A small image autoencoder, trained from scratch: encoder arch mlp_mixer, decoder activation leaky_relu.
Rows from block 3 of the encoder, named by matrix and row number. Rows with one number belong to one neuron. Each number is 50 + 12 x the weight over its row's rms, rounded and kept within 0 to 99. All counts start at 0. After the name is the row's rms in percent of the matrix's.
# fc1: MLP up (encoder.blocks.3.mlp.fc1.weight, 1536x256), inputs 0-127
# fc2: MLP down (encoder.blocks.3.mlp.fc2.weight, 256x1536, transposed), outputs 0-127
fc1.1195 114:67 64 37 49 59 57 43 60 54 54 56 50 60 45 45 40 72 44 39 27 48 30 43 34 43 50 54 37 37 59 57 40 61 87 62 59 51 63 55 23 60 35 45 54 55 56 44 52 56 69 58 57 32 35 62 62 53 62 51 80 40 42 37 40 46 72 46 63 46 38 36 47 45 59 45 69 49 47 42 47 30 67 31 33 48 61 51 43 70 67 63 56 47 53 42 61 50 53 42 54 50 72 43 51 54 25 48 33 51 61 28 48 37 46 37 60 60 45 34 84 60 39 47 49 35 64 58 39
fc2.1195 120:52 49 46 60 41 43 58 30 49 54 46 35 51 63 56 46 29 47 67 48 57 58 47 52 29 35 60 49 69 39 32 58 48 49 54 43 45 58 35 53 44 50 55 28 58 49 43 45 34 45 33 60 44 58 26 57 49 52 56 27 40 60 66 70 44 37 60 45 49 47 56 50 58 42 54 50 43 45 56 48 56 40 60 59 53 40 52 60 39 54 52 62 55 31 50 45 51 39 64 75 54 30 40 66 47 56 40 66 34 57 51 55 49 40 56 42 41 58 60 39 63 55 56 38 49 47 41 44
fc1.1196 104:50 56 58 54 84 47 64 78 59 63 51 61 35 53 47 63 52 53 40 49 51 57 29 60 42 55 73 55 56 51 13 38 36 40 46 55 29 71 48 60 72 57 21 59 63 42 59 53 38 48 59 46 74 52 35 39 36 42 65 55 56 77 37 54 56 50 41 45 46 58 38 67 53 48 44 44 43 52 51 56 34 54 38 63 35 60 83 52 30 56 45 65 44 55 52 77 40 42 37 36 61 52 48 31 41 61 40 55 66 57 39 40 39 34 44 57 46 56 56 40 71 51 79 56 38 67 68 58
fc2.1196 105:39 54 42 58 26 62 51 30 53 54 66 42 42 53 52 40 53 55 34 61 64 71 69 42 55 51 36 35 59 54 84 48 59 51 39 55 67 29 53 52 34 52 57 61 39 51 56 58 64 39 50 61 24 47 57 58 37 80 44 57 34 18 70 31 51 49 64 46 55 36 67 57 71 58 52 45 64 41 55 64 62 72 71 58 55 53 62 38 63 45 47 33 48 54 54 36 69 68 54 74 54 51 46 53 64 50 52 49 36 46 55 53 77 59 59 39 42 53 39 50 21 51 25 63 59 18 29 51
fc1.1197 114:51 63 69 75 60 60 48 58 45 50 47 65 39 30 62 39 40 31 49 60 39 45 58 56 55 32 34 37 47 52 58 42 64 46 33 35 55 49 73 59 42 52 45 71 54 48 53 33 76 45 38 54 46 34 51 46 32 29 57 37 43 38 57 48 43 49 74 26 73 51 58 60 61 44 22 18 30 39 47 58 53 44 57 48 51 56 30 72 48 53 72 48 64 36 51 50 74 43 54 49 61 56 49 34 29 55 62 68 37 40 42 56 52 56 34 55 35 42 56 55 56 55 29 67 65 55 52 54
fc2.1197 109:32 45 26 27 47 31 62 62 48 38 51 48 58 45 36 50 51 77 46 42 74 32 40 59 36 60 62 38 58 63 47 75 34 64 52 44 46 58 10 47 56 39 38 59 40 43 56 61 40 63 66 58 64 47 44 54 46 61 49 41 53 58 36 39 43 66 26 64 41 56 36 43 52 65 58 60 44 37 55 56 52 49 26 47 63 36 47 43 41 41 49 53 34 52 22 45 41 64 43 32 58 38 42 59 78 37 50 31 49 53 47 37 34 50 58 47 78 37 42 56 55 65 65 16 62 70 54 23
fc1.1198 049:37 41 33 52 45 33 24 56 41 43 39 37 42 57 47 36 36 40 38 47 59 57 59 61 53 53 48 60 37 50 52 55 37 49 43 36 57 40 44 26 40 56 51 32 64 59 58 40 52 21 45 20 52 37 62 49 56 44 41 43 55 47 29 42 57 32 55 38 57 22 42 59 36 55 36 39 43 53 41 53 51 37 25 42 43 52 26 62 40 48 35 38 55 52 39 67 59 46 64 38 36 49 55 46 64 37 60 64 36 53 21 61 36 37 35 33 20 44 46 24 46 51 23 47 56 52 54 43
fc2.1198 049:49 51 72 45 43 63 65 49 48 26 56 52 58 55 46 66 53 53 62 45 48 46 51 28 53 26 53 44 59 56 71 39 47 56 42 58 25 51 48 56 43 47 54 46 21 25 44 48 44 48 35 79 52 62 44 55 56 43 61 61 36 70 64 87 34 72 46 78 51 60 57 53 54 54 65 61 38 37 45 60 52 50 72 56 53 32 37 45 41 45 51 45 34 49 54 38 40 42 56 34 81 51 39 54 44 58 38 54 52 41 66 24 38 61 58 47 75 56 51 54 45 35 41 37 69 51 61 63
fc1.1199 133:62 60 50 59 54 50 29 53 52 59 75 45 36 27 44 61 38 58 46 51 53 68 42 66 33 54 46 44 54 77 68 53 45 55 34 34 64 40 45 50 39 35 63 53 56 58 44 51 50 53 60 43 33 45 55 40 52 37 74 42 31 34 55 63 54 53 77 35 73 56 39 35 61 71 27 39 42 52 41 54 58 43 71 51 41 47 64 39 40 54 57 57 50 48 56 47 49 42 48 23 58 39 56 54 45 58 39 54 38 64 37 56 41 35 47 52 50 69 52 64 65 62 40 64 56 44 43 49
fc2.1199 146:53 58 26 62 42 55 65 30 42 59 66 52 52 61 54 63 63 44 46 45 48 63 71 49 37 31 38 62 57 48 33 36 59 38 61 45 35 67 36 43 53 43 48 43 48 57 63 48 42 45 59 46 47 52 42 71 51 60 62 72 65 59 57 62 44 24 56 69 22 59 58 66 65 52 72 39 56 36 45 33 31 50 48 45 52 52 37 68 64 31 32 62 40 41 41 50 33 38 43 76 50 42 25 40 65 38 38 68 80 70 45 51 60 75 64 61 59 41 35 42 53 47 58 44 29 56 47 56
fc1.1200 124:43 43 61 35 66 40 50 22 31 59 48 67 39 66 48 54 65 28 57 60 42 85 63 62 40 56 36 30 40 71 46 53 60 48 44 34 42 47 37 35 57 56 60 46 40 38 61 35 51 44 64 46 27 54 57 47 37 25 45 71 53 22 37 44 50 42 53 42 44 46 56 53 54 61 25 83 40 49 30 39 62 54 51 32 43 56 40 58 40 55 49 31 66 44 43 62 33 40 26 62 47 33 40 69 47 34 60 36 55 59 67 42 32 58 49 52 57 56 44 43 68 65 64 25 37 31 64 37
fc2.1200 125:65 76 58 46 45 58 53 53 38 44 61 61 73 42 39 61 48 61 51 17 65 49 38 33 63 52 53 61 67 30 67 22 34 65 36 53 40 35 44 75 52 48 40 71 36 38 49 71 52 63 47 69 60 51 33 61 51 67 54 32 48 83 66 60 58 64 68 55 55 52 47 35 38 41 58 34 52 61 54 52 51 60 67 69 57 34 50 45 59 23 48 42 38 56 54 44 48 60 53 49 71 31 55 48 64 57 37 46 48 51 44 55 54 43 63 67 56 50 52 50 47 49 57 72 55 55 40 53
fc1.1201 119:37 46 64 54 36 56 37 65 63 47 54 72 46 47 45 40 35 41 47 46 42 47 40 42 36 56 53 55 59 30 52 32 57 48 56 59 53 52 42 53 28 47 54 60 69 48 60 48 49 45 69 60 30 15 62 58 43 54 41 62 43 35 62 56 54 51 73 53 46 61 41 54 40 37 43 33 33 56 57 63 43 53 63 86 48 59 55 62 59 43 77 23 57 56 47 76 51 55 54 30 58 45 48 54 63 59 40 58 58 55 58 76 57 66 70 56 83 50 55 53 51 52 58 48 42 66 40 60
fc2.1201 152:71 52 50 55 54 54 73 27 26 55 73 28 56 60 70 52 65 53 76 59 73 73 53 52 48 51 67 46 58 47 38 63 45 39 31 25 46 64 62 58 58 56 45 47 38 52 58 46 65 44 61 58 83 72 32 49 71 59 51 41 31 57 63 45 61 55 34 43 48 46 56 61 64 55 57 48 44 53 46 55 47 46 60 47 70 55 71 41 33 59 43 60 49 57 55 73 38 37 42 69 27 47 62 54 50 47 44 53 26 53 54 26 45 46 36 48 27 52 47 59 46 45 27 59 56 50 59 45
fc1.1202 048:37 52 33 48 41 37 29 54 37 48 42 35 30 56 44 32 44 48 27 44 58 52 51 62 55 54 40 52 45 43 53 50 41 53 39 28 40 39 43 30 44 47 39 33 70 53 48 45 48 22 51 21 56 48 64 50 45 37 53 48 59 34 25 37 56 41 56 43 54 26 45 56 38 53 45 42 49 48 42 44 49 43 24 41 48 57 37 53 36 48 30 40 58 51 35 60 63 44 51 38 35 47 60 54 52 33 54 62 38 48 21 58 38 37 38 41 21 46 40 28 46 53 27 47 55 50 51 39
fc2.1202 049:48 52 72 46 46 62 65 48 49 29 54 56 57 55 44 64 50 53 62 45 49 47 52 27 53 25 53 45 56 64 68 41 44 54 41 57 26 53 50 57 44 47 52 47 15 24 42 46 39 52 36 78 49 61 51 57 54 40 57 61 35 69 64 87 31 71 44 77 48 60 56 51 53 53 63 59 40 36 46 62 53 51 72 59 50 31 37 45 42 44 48 45 33 50 53 37 37 45 56 31 81 49 37 50 47 58 32 51 54 44 62 22 39 62 59 45 75 55 50 56 45 37 41 36 71 51 60 60
fc1.1203 103:49 57 54 53 45 62 36 53 48 51 39 60 48 61 38 62 54 40 44 53 44 53 39 48 52 27 50 40 55 44 48 62 45 57 40 42 65 31 59 47 41 42 59 57 51 50 57 32 46 44 35 36 61 54 31 48 67 48 50 32 60 35 48 86 57 51 43 67 42 66 43 71 58 47 40 18 53 46 54 51 46 37 66 75 38 23 39 77 33 39 44 59 63 56 72 37 68 43 62 64 31 53 79 47 54 72 37 33 64 51 58 72 62 46 75 48 25 53 39 71 48 65 58 64 52 59 27 49
fc2.1203 130:34 44 41 47 67 62 61 61 62 56 59 49 63 46 52 31 28 65 54 59 51 50 51 50 46 80 32 55 51 58 51 50 45 42 62 62 49 73 53 57 70 61 51 75 43 46 48 58 61 65 56 61 42 42 77 59 43 55 38 68 63 66 52 39 34 60 53 36 64 29 51 35 53 62 57 56 49 59 60 43 59 38 64 32 64 50 59 39 56 49 46 64 51 45 34 30 39 45 52 42 85 46 33 46 28 34 61 61 42 25 52 46 51 47 34 52 71 50 41 30 53 43 36 45 57 39 84 62
fc1.1204 104:63 25 53 41 64 69 66 68 49 52 35 50 39 51 41 45 67 58 65 52 53 42 40 42 72 53 45 48 63 64 55 60 59 39 51 52 61 56 41 57 47 51 30 43 24 38 56 53 40 48 42 62 81 47 54 22 44 51 69 68 28 47 43 54 58 49 37 57 68 60 46 58 35 38 36 45 54 58 61 45 49 33 52 49 38 67 40 46 43 56 52 40 41 68 36 68 57 53 72 73 38 38 74 41 50 51 40 58 50 64 50 68 53 57 42 65 43 58 62 55 55 43 48 63 56 55 47 66
fc2.1204 091:40 55 63 47 47 63 49 51 59 49 69 43 51 45 51 47 57 54 33 59 35 67 43 50 34 66 71 47 42 64 55 39 17 52 62 50 44 60 40 50 36 48 56 36 37 49 48 49 46 65 52 59 40 71 58 66 54 38 59 48 52 70 68 66 51 79 55 67 24 39 65 57 56 72 55 46 36 30 40 51 48 51 58 55 56 54 58 57 67 60 44 37 32 43 63 44 51 36 51 42 59 39 41 57 44 36 59 47 50 47 56 02 33 57 65 48 72 52 35 66 22 56 70 35 61 64 73 47
fc1.1205 095:56 62 52 64 60 50 31 38 64 44 65 51 50 46 44 40 45 58 32 64 61 32 47 67 41 49 48 38 46 49 42 37 47 56 62 63 45 61 53 70 54 42 40 60 83 70 56 52 60 59 56 36 39 45 54 62 65 77 26 41 73 72 35 13 55 54 67 60 49 39 43 55 50 63 70 57 80 62 56 51 41 48 50 47 55 54 65 59 54 56 47 56 58 59 51 61 73 69 34 60 61 38 48 51 51 61 60 46 60 48 39 52 53 55 43 57 53 22 36 44 58 49 66 50 26 54 45 39
fc2.1205 104:72 65 48 46 38 80 52 40 62 46 47 49 69 51 41 40 28 63 69 46 58 54 51 34 68 48 38 36 71 36 63 42 40 26 61 50 54 43 49 50 44 74 34 49 15 45 58 66 48 54 42 60 43 56 42 48 39 50 47 82 29 37 56 70 58 55 40 56 47 60 47 42 54 48 52 74 42 38 54 58 44 65 71 49 28 41 32 66 39 48 46 46 63 45 54 36 42 48 55 51 54 39 41 61 60 52 20 52 62 26 57 39 46 44 57 69 67 61 43 34 48 38 31 56 43 61 48 59
fc1.1206 071:51 70 44 54 48 57 59 58 57 51 40 51 48 28 69 41 73 59 60 53 45 54 46 35 61 63 48 45 40 46 41 33 76 54 62 72 73 46 45 56 59 35 46 66 68 35 50 52 62 48 56 64 49 53 44 59 40 59 36 65 43 56 70 28 48 45 28 33 50 66 49 44 40 36 56 70 60 45 65 51 41 63 41 66 64 61 50 64 53 47 59 63 38 64 51 70 35 51 57 70 49 56 55 37 49 61 29 67 34 62 51 69 58 62 50 83 69 46 54 52 80 54 58 53 51 65 46 43
fc2.1206 057:52 45 56 51 53 40 56 39 41 38 54 49 49 54 47 72 42 35 50 37 39 55 46 52 49 34 44 51 44 35 81 57 39 42 40 37 42 49 44 48 39 62 58 34 39 50 41 73 48 45 31 58 40 60 51 66 67 57 64 36 48 51 63 65 48 61 64 69 50 48 54 57 52 55 59 40 37 40 61 56 61 60 50 52 55 38 38 25 45 35 59 44 55 56 37 38 54 46 41 38 50 42 38 71 53 48 42 56 56 39 64 00 26 32 55 31 45 62 40 58 46 46 59 33 63 37 54 53
fc1.1207 051:35 50 30 50 57 33 37 56 32 53 46 42 41 47 45 49 33 41 31 56 53 50 52 52 58 49 51 44 41 40 51 54 44 50 43 48 51 33 49 22 42 47 33 42 60 54 46 36 56 36 51 28 50 45 68 51 56 37 46 47 50 56 30 46 59 33 54 53 65 17 42 52 40 71 37 43 43 43 40 40 57 44 18 44 35 48 27 58 42 40 43 53 69 52 32 55 56 26 53 45 36 51 66 53 58 31 62 47 39 52 32 61 58 46 47 53 15 52 32 29 50 41 27 45 50 41 65 25
fc2.1207 053:46 48 68 41 42 57 59 48 46 29 53 45 53 50 36 63 46 49 57 40 44 42 46 22 51 26 51 41 53 56 65 36 42 45 38 56 24 48 46 57 38 42 48 41 17 20 39 44 40 39 34 72 45 56 40 49 50 38 53 55 33 64 59 79 31 65 37 67 46 59 50 46 51 49 60 54 32 35 40 54 48 44 66 52 41 35 36 43 40 37 44 44 33 47 50 33 34 43 52 32 74 50 30 48 42 55 30 48 48 38 59 17 35 54 54 45 70 53 48 52 40 32 39 32 67 46 55 58
fc1.1208 124:42 54 82 51 63 65 25 51 44 67 59 55 55 53 58 65 39 40 41 56 58 35 47 74 41 41 42 58 52 44 59 37 44 28 63 49 51 60 41 56 56 51 55 69 43 68 78 63 58 62 46 66 36 37 51 57 37 67 61 54 58 45 33 48 66 59 38 56 51 35 43 35 37 43 51 57 51 51 22 40 34 63 34 58 58 53 57 43 65 48 55 38 52 53 30 50 46 52 16 33 74 51 42 57 59 27 54 58 52 57 52 42 53 40 49 52 58 44 37 58 54 62 49 65 22 46 59 54
fc2.1208 119:61 31 28 49 29 39 57 85 57 49 50 44 36 54 50 54 38 63 40 66 33 67 54 50 37 61 63 37 59 49 48 41 65 51 43 42 48 54 64 39 49 43 72 35 51 38 44 38 24 41 50 47 61 63 39 46 40 46 50 44 50 47 69 48 32 23 60 53 35 58 60 64 67 60 49 57 40 44 71 63 73 64 58 53 60 46 30 72 53 42 50 46 35 60 59 84 65 52 52 78 19 59 48 40 51 61 47 24 70 50 54 48 56 62 48 43 42 43 58 47 59 41 42 35 45 41 33 49
fc1.1209 046:41 34 36 53 42 27 27 58 43 51 29 47 36 59 40 42 44 35 50 48 65 56 46 60 56 37 52 64 40 44 53 48 31 42 50 30 62 36 38 27 53 58 51 38 67 58 56 44 49 34 49 25 51 34 57 53 66 50 37 34 55 51 34 43 57 35 46 43 61 29 42 48 35 46 34 32 29 55 40 42 51 37 39 34 49 52 24 51 36 39 36 50 53 55 49 75 48 46 56 44 30 40 55 48 59 44 57 56 29 52 32 60 34 34 33 33 17 36 50 34 44 55 20 60 48 55 46 38
fc2.1209 052:45 48 64 41 40 57 60 45 48 25 55 48 55 50 39 63 47 51 60 41 44 43 47 26 48 23 55 43 55 59 67 34 41 47 38 58 24 50 46 58 42 43 50 45 17 20 41 45 41 43 30 74 45 60 41 52 50 41 53 58 34 68 61 83 29 65 43 71 47 58 51 48 52 51 60 56 33 33 40 59 50 48 67 51 48 31 35 40 40 44 48 43 31 47 51 35 33 41 51 30 77 45 33 53 41 54 33 48 48 39 58 20 35 56 55 44 70 52 47 54 41 32 38 33 66 50 57 58
fc1.1210 117:48 67 52 57 57 64 54 61 45 53 42 53 51 47 46 35 36 77 54 46 43 30 36 38 58 45 61 38 48 57 48 61 47 71 50 47 45 49 44 43 42 47 73 63 53 56 28 78 48 45 55 46 48 33 58 48 64 45 40 52 62 62 42 47 43 47 42 59 56 46 48 44 43 66 42 39 48 57 40 69 53 45 48 38 28 68 74 43 46 75 36 42 43 38 47 51 58 40 60 37 45 68 63 59 63 36 50 40 51 38 35 69 41 63 49 41 52 51 60 67 62 61 61 30 43 45 51 36
fc2.1210 105:81 54 40 54 43 60 40 49 67 41 52 66 63 46 39 46 48 46 53 62 58 50 56 38 65 50 44 46 39 52 64 38 72 31 40 42 81 45 49 79 41 50 37 46 60 45 65 50 47 49 46 58 51 61 31 57 51 47 64 45 41 40 57 51 40 54 69 43 37 69 58 62 64 29 69 46 36 50 73 58 77 52 46 44 39 33 34 39 62 66 62 59 43 41 50 59 51 52 83 47 55 42 46 60 37 62 38 60 53 38 38 63 57 57 62 64 35 67 38 34 49 54 48 63 50 53 49 52
fc1.1211 101:60 66 53 65 58 54 41 36 62 53 61 44 66 46 48 46 49 73 30 51 58 42 44 68 46 46 47 39 49 51 49 40 53 60 60 58 49 72 55 66 57 41 43 58 78 74 52 64 53 56 59 37 36 43 54 54 63 76 36 56 73 72 38 23 43 55 67 71 59 44 37 43 41 65 63 50 69 59 56 61 42 45 48 53 51 44 61 64 65 71 46 55 66 57 46 53 80 70 34 67 63 47 54 46 58 50 65 35 69 39 35 48 51 55 48 62 52 28 43 50 67 45 65 48 24 51 59 43
fc2.1211 112:65 63 48 50 52 69 53 37 54 44 42 42 66 50 40 39 38 52 64 48 57 50 42 37 57 52 37 29 75 39 57 41 53 44 68 59 53 36 44 56 48 68 34 50 26 40 52 76 38 59 44 58 45 51 46 45 53 47 47 81 33 48 54 63 62 50 43 52 48 67 38 43 62 54 51 70 40 41 53 56 47 63 75 56 34 39 29 55 52 52 49 43 59 51 55 24 55 41 45 51 62 26 44 58 48 54 23 49 55 23 52 33 55 35 65 72 62 57 36 44 44 34 31 54 41 52 59 55
fc1.1212 127:53 26 54 45 12 34 59 50 81 45 47 53 57 59 60 51 51 44 55 65 65 28 43 44 40 56 49 50 59 36 50 62 45 23 40 72 35 42 60 42 38 77 40 27 48 59 60 50 56 48 41 31 34 69 76 47 62 66 35 49 56 41 41 24 52 54 40 41 63 63 55 77 45 61 60 67 53 65 48 50 58 51 48 57 49 48 61 47 60 58 34 48 69 57 48 57 66 56 55 32 43 61 59 61 55 77 48 46 39 42 61 48 51 44 33 39 53 32 43 25 48 52 62 56 49 45 46 62
fc2.1212 125:39 62 41 48 52 59 55 45 39 50 41 36 51 55 58 62 51 43 29 48 47 84 78 60 38 73 53 57 57 53 33 30 61 49 75 48 45 70 42 37 40 52 32 55 47 59 57 45 52 47 41 41 62 46 28 68 50 47 54 71 48 60 71 43 64 13 40 59 58 48 47 59 58 22 60 30 63 55 51 37 23 44 40 66 74 54 47 64 69 45 34 52 62 61 44 52 53 37 38 69 47 35 48 51 43 44 47 43 54 44 57 32 36 64 71 39 62 46 45 51 53 49 52 45 39 54 74 72
fc1.1213 137:60 62 31 61 44 49 48 37 27 38 48 42 51 48 60 57 57 55 76 35 44 60 49 46 78 52 53 62 64 63 58 62 60 59 60 45 59 42 63 41 45 56 67 59 43 44 49 42 41 31 73 36 52 41 68 45 59 57 49 69 47 68 55 78 37 53 47 61 51 55 38 38 42 70 48 62 56 47 55 42 51 38 63 57 43 44 27 36 41 43 71 37 68 62 42 56 60 46 34 59 32 63 53 44 47 46 53 36 37 62 36 55 52 51 56 41 62 65 54 48 31 40 24 46 70 36 62 38
fc2.1213 167:45 37 43 43 68 41 47 43 83 52 39 35 42 39 43 61 43 52 37 46 41 45 46 52 28 38 69 29 39 51 00 57 53 63 35 59 44 66 46 54 41 29 36 64 38 59 38 63 54 45 45 48 45 58 52 43 53 62 55 25 65 41 43 38 40 38 54 49 71 46 51 60 49 36 50 50 40 61 56 56 49 41 46 54 58 53 51 45 84 60 42 64 44 53 47 50 46 66 54 60 81 55 37 47 51 47 57 57 49 50 58 38 52 43 44 42 33 50 47 48 56 65 70 46 35 53 45 52
fc1.1214 055:62 74 40 66 71 45 47 39 52 34 53 53 56 31 52 52 47 69 43 49 34 58 63 63 49 64 55 44 38 52 47 44 68 58 52 43 65 52 48 56 72 49 49 53 60 63 47 56 58 65 72 52 47 35 70 80 35 42 48 50 51 50 51 44 43 53 53 53 59 45 51 47 54 60 54 60 68 75 47 44 21 38 29 49 38 52 57 66 60 59 38 71 65 46 39 80 58 34 39 51 58 77 65 43 32 38 47 35 55 56 61 09 56 54 67 47 32 60 38 52 52 70 71 45 49 25 58 46
fc2.1214 050:49 64 73 48 47 66 72 52 59 35 59 58 60 59 53 71 50 52 68 42 58 45 53 33 57 33 57 50 60 70 76 40 50 61 41 59 26 62 54 62 50 58 59 45 25 27 47 51 51 55 43 80 49 64 49 64 65 50 63 52 42 73 64 88 36 75 47 85 48 59 61 53 66 54 71 61 42 40 51 64 55 57 83 60 55 35 42 47 46 48 58 45 43 57 58 43 34 53 58 38 82 50 32 55 56 67 41 52 59 46 64 29 42 61 60 55 75 55 60 63 56 38 44 41 59 61 61 63
fc1.1215 048:45 42 36 49 45 34 18 49 45 44 43 38 36 57 36 40 41 46 38 48 56 50 51 57 50 51 41 49 44 37 49 45 40 52 38 28 47 40 45 31 40 58 47 27 58 59 48 41 47 21 47 29 46 35 62 57 61 40 47 37 54 37 36 42 43 29 56 43 59 28 42 60 38 56 36 41 43 53 48 44 45 38 31 36 46 54 38 49 37 42 38 40 57 52 37 59 61 53 51 35 35 40 54 41 56 36 65 66 34 52 24 60 37 37 38 28 20 40 52 29 51 57 24 54 53 53 45 52
fc2.1215 050:54 50 73 48 43 62 65 50 49 29 55 54 61 56 45 64 49 55 60 46 50 47 57 29 52 27 53 45 56 65 71 39 51 54 43 63 25 55 52 62 43 47 53 44 22 23 44 48 41 46 37 78 49 60 46 60 56 39 61 59 38 71 62 86 34 72 41 79 51 60 55 52 54 55 64 59 38 34 46 63 52 50 72 57 51 32 38 48 43 41 49 45 32 51 54 35 38 45 56 34 81 51 37 53 45 51 33 55 50 44 69 26 36 62 58 46 78 59 53 57 45 36 42 36 71 53 61 64
fc1.1216 074:48 62 49 69 68 53 31 41 64 46 64 57 50 49 39 42 51 46 38 69 60 43 45 64 39 61 46 44 45 47 43 34 48 51 64 65 56 55 49 72 63 54 45 63 76 70 61 54 62 64 55 26 45 45 57 60 63 82 32 41 72 72 43 17 59 49 65 50 48 40 48 60 48 60 62 48 72 69 56 52 49 45 48 48 55 55 72 65 58 53 49 63 69 63 51 63 68 71 41 66 50 41 61 46 45 67 54 40 55 58 47 62 64 46 42 50 44 26 38 45 61 56 60 59 33 56 47 37
fc2.1216 075:60 60 54 38 40 77 55 35 59 46 58 42 65 51 38 50 28 58 71 41 54 53 56 31 63 37 38 42 67 46 57 34 35 35 44 62 36 50 43 57 43 69 38 51 13 35 56 60 48 52 46 71 43 66 44 59 42 51 49 77 28 49 69 70 53 56 37 64 43 58 47 42 60 40 65 71 35 33 52 55 36 60 81 42 32 34 33 66 53 44 45 47 58 42 58 35 39 39 50 51 54 38 39 61 64 49 10 58 59 21 55 28 41 58 57 62 73 64 45 36 44 32 29 46 46 60 42 59
fc1.1217 047:50 54 31 62 55 58 26 58 32 53 41 32 31 49 45 45 53 49 18 48 41 53 41 54 55 46 48 48 22 42 47 35 48 46 39 43 55 41 46 30 48 41 40 35 56 57 46 47 58 23 47 42 51 47 56 57 56 38 40 28 48 45 35 36 53 22 46 46 45 28 43 53 34 59 46 35 39 59 36 47 45 25 25 45 45 50 41 48 46 58 43 57 64 51 44 53 66 45 59 35 39 56 70 60 60 33 57 62 41 43 33 69 39 50 40 46 32 40 22 40 46 42 25 53 46 39 51 42
fc2.1217 050:47 49 69 44 46 62 66 55 49 26 56 47 56 53 43 67 50 53 60 42 49 43 54 31 50 24 52 44 55 63 72 38 45 47 38 58 25 57 50 60 46 43 54 45 20 22 39 49 43 52 30 78 47 57 46 57 56 41 57 60 36 71 64 86 32 70 39 72 49 61 55 52 54 53 65 56 36 36 45 62 53 48 70 57 52 34 38 44 44 37 48 46 33 47 55 35 32 47 55 32 81 50 38 54 47 58 35 51 53 38 62 19 37 59 57 45 71 62 53 56 44 37 41 37 69 52 62 58
fc1.1218 108:42 53 53 58 70 57 25 37 72 65 35 59 47 64 50 38 60 55 42 69 38 51 56 63 53 68 41 41 31 63 47 40 33 51 72 41 56 68 69 68 54 50 46 38 47 78 53 43 69 53 42 27 59 42 61 54 58 46 34 45 62 37 49 41 70 40 56 17 36 20 46 64 62 63 39 46 69 63 71 53 45 61 29 47 41 52 37 50 44 51 54 39 60 56 57 64 63 60 69 67 55 66 60 53 50 63 75 45 56 39 59 44 43 59 40 50 46 37 33 42 47 69 52 40 56 52 42 37
fc2.1218 091:56 49 54 61 16 45 68 49 36 31 55 34 53 38 63 66 54 31 56 37 53 45 50 32 45 26 48 50 51 55 47 54 35 47 60 57 38 62 22 29 42 57 65 43 44 27 52 48 41 64 33 79 40 57 26 57 50 37 62 54 46 68 53 61 27 60 51 76 36 49 63 35 40 59 69 61 28 46 33 30 38 48 47 56 53 40 60 70 60 30 40 45 47 41 48 34 39 49 31 44 47 23 38 45 42 33 23 34 54 67 67 59 52 61 41 43 61 67 44 51 51 32 51 31 45 56 46 63
fc1.1219 046:37 40 45 49 48 29 34 59 42 44 31 42 31 45 51 35 49 36 47 52 53 52 47 62 53 40 52 60 30 44 46 35 32 43 46 28 60 47 46 35 55 50 51 34 75 50 57 48 39 37 45 33 60 33 72 44 63 48 33 32 51 51 37 30 66 36 48 62 55 38 54 41 33 51 37 32 31 60 37 38 48 40 38 40 45 53 38 53 24 42 35 52 50 58 45 71 53 51 50 50 36 46 48 38 58 23 45 50 42 48 33 58 39 31 38 44 25 28 42 56 49 48 25 58 53 51 35 38
fc2.1219 050:53 51 73 43 48 62 69 54 51 33 55 51 61 56 49 71 53 56 67 49 52 46 54 28 55 29 57 49 57 63 74 38 47 59 45 60 26 55 55 63 50 50 56 50 20 25 50 52 43 50 37 81 46 64 52 60 54 49 63 65 38 73 65 88 35 72 46 79 52 63 61 54 61 56 63 61 40 38 49 64 55 55 72 59 54 42 42 44 46 50 50 46 37 49 57 39 41 48 59 36 80 48 36 56 49 62 38 53 54 46 64 23 37 66 63 50 77 59 50 59 47 39 46 39 70 53 61 61
fc1.1220 115:63 28 56 29 54 34 56 48 56 52 50 56 38 55 62 34 49 54 65 60 71 37 61 48 58 45 53 50 54 50 70 50 35 35 45 48 49 47 57 41 41 52 58 48 55 45 59 44 44 46 43 37 56 46 52 34 32 47 60 67 62 64 26 53 42 60 54 68 66 49 57 33 51 48 38 34 53 51 55 63 39 41 43 43 39 49 38 45 33 33 43 34 37 68 39 73 43 48 78 73 36 36 58 55 57 50 59 59 47 61 26 59 38 57 43 43 58 56 81 37 43 49 51 59 71 59 41 55
fc2.1220 089:38 58 49 51 42 60 57 58 57 59 66 55 71 65 44 60 42 44 29 35 40 60 21 53 46 55 63 46 50 40 59 35 48 51 68 53 56 32 45 59 31 57 39 38 42 28 60 43 37 41 43 70 45 56 40 65 70 63 33 50 48 58 69 69 49 66 46 43 43 33 56 54 36 62 49 34 42 33 41 42 48 50 72 44 49 46 41 49 58 44 60 30 60 33 58 51 51 60 71 30 60 68 52 45 51 59 60 13 49 54 50 00 47 67 44 46 66 42 46 59 36 60 72 62 43 54 73 70
fc1.1221 044:55 43 35 51 52 39 29 50 53 46 40 35 36 53 41 40 48 49 31 33 51 46 42 50 49 45 37 44 34 45 51 28 46 55 29 23 48 45 51 46 56 52 49 32 59 54 43 62 44 36 51 43 58 43 57 58 57 53 38 35 61 30 40 31 49 40 51 50 40 34 40 45 42 43 37 44 46 67 49 44 39 31 37 35 49 60 48 48 35 52 34 51 51 53 35 50 65 70 29 33 34 27 42 39 51 38 64 82 45 45 32 69 32 36 50 29 18 30 43 38 53 58 25 63 40 56 41 54
fc2.1221 050:52 56 76 46 44 64 68 50 52 30 55 55 60 55 43 68 52 55 63 45 48 45 57 32 54 26 59 47 59 60 73 42 48 54 45 63 28 57 51 63 46 48 54 48 22 23 50 51 47 52 39 80 50 63 49 58 58 43 61 62 37 73 68 88 33 74 45 79 50 64 57 55 57 56 64 61 40 36 46 66 56 52 74 58 55 38 40 46 44 46 48 46 36 56 55 38 41 47 58 35 85 52 42 58 44 59 35 55 56 45 66 24 37 63 60 47 77 60 52 58 48 38 42 37 75 53 62 67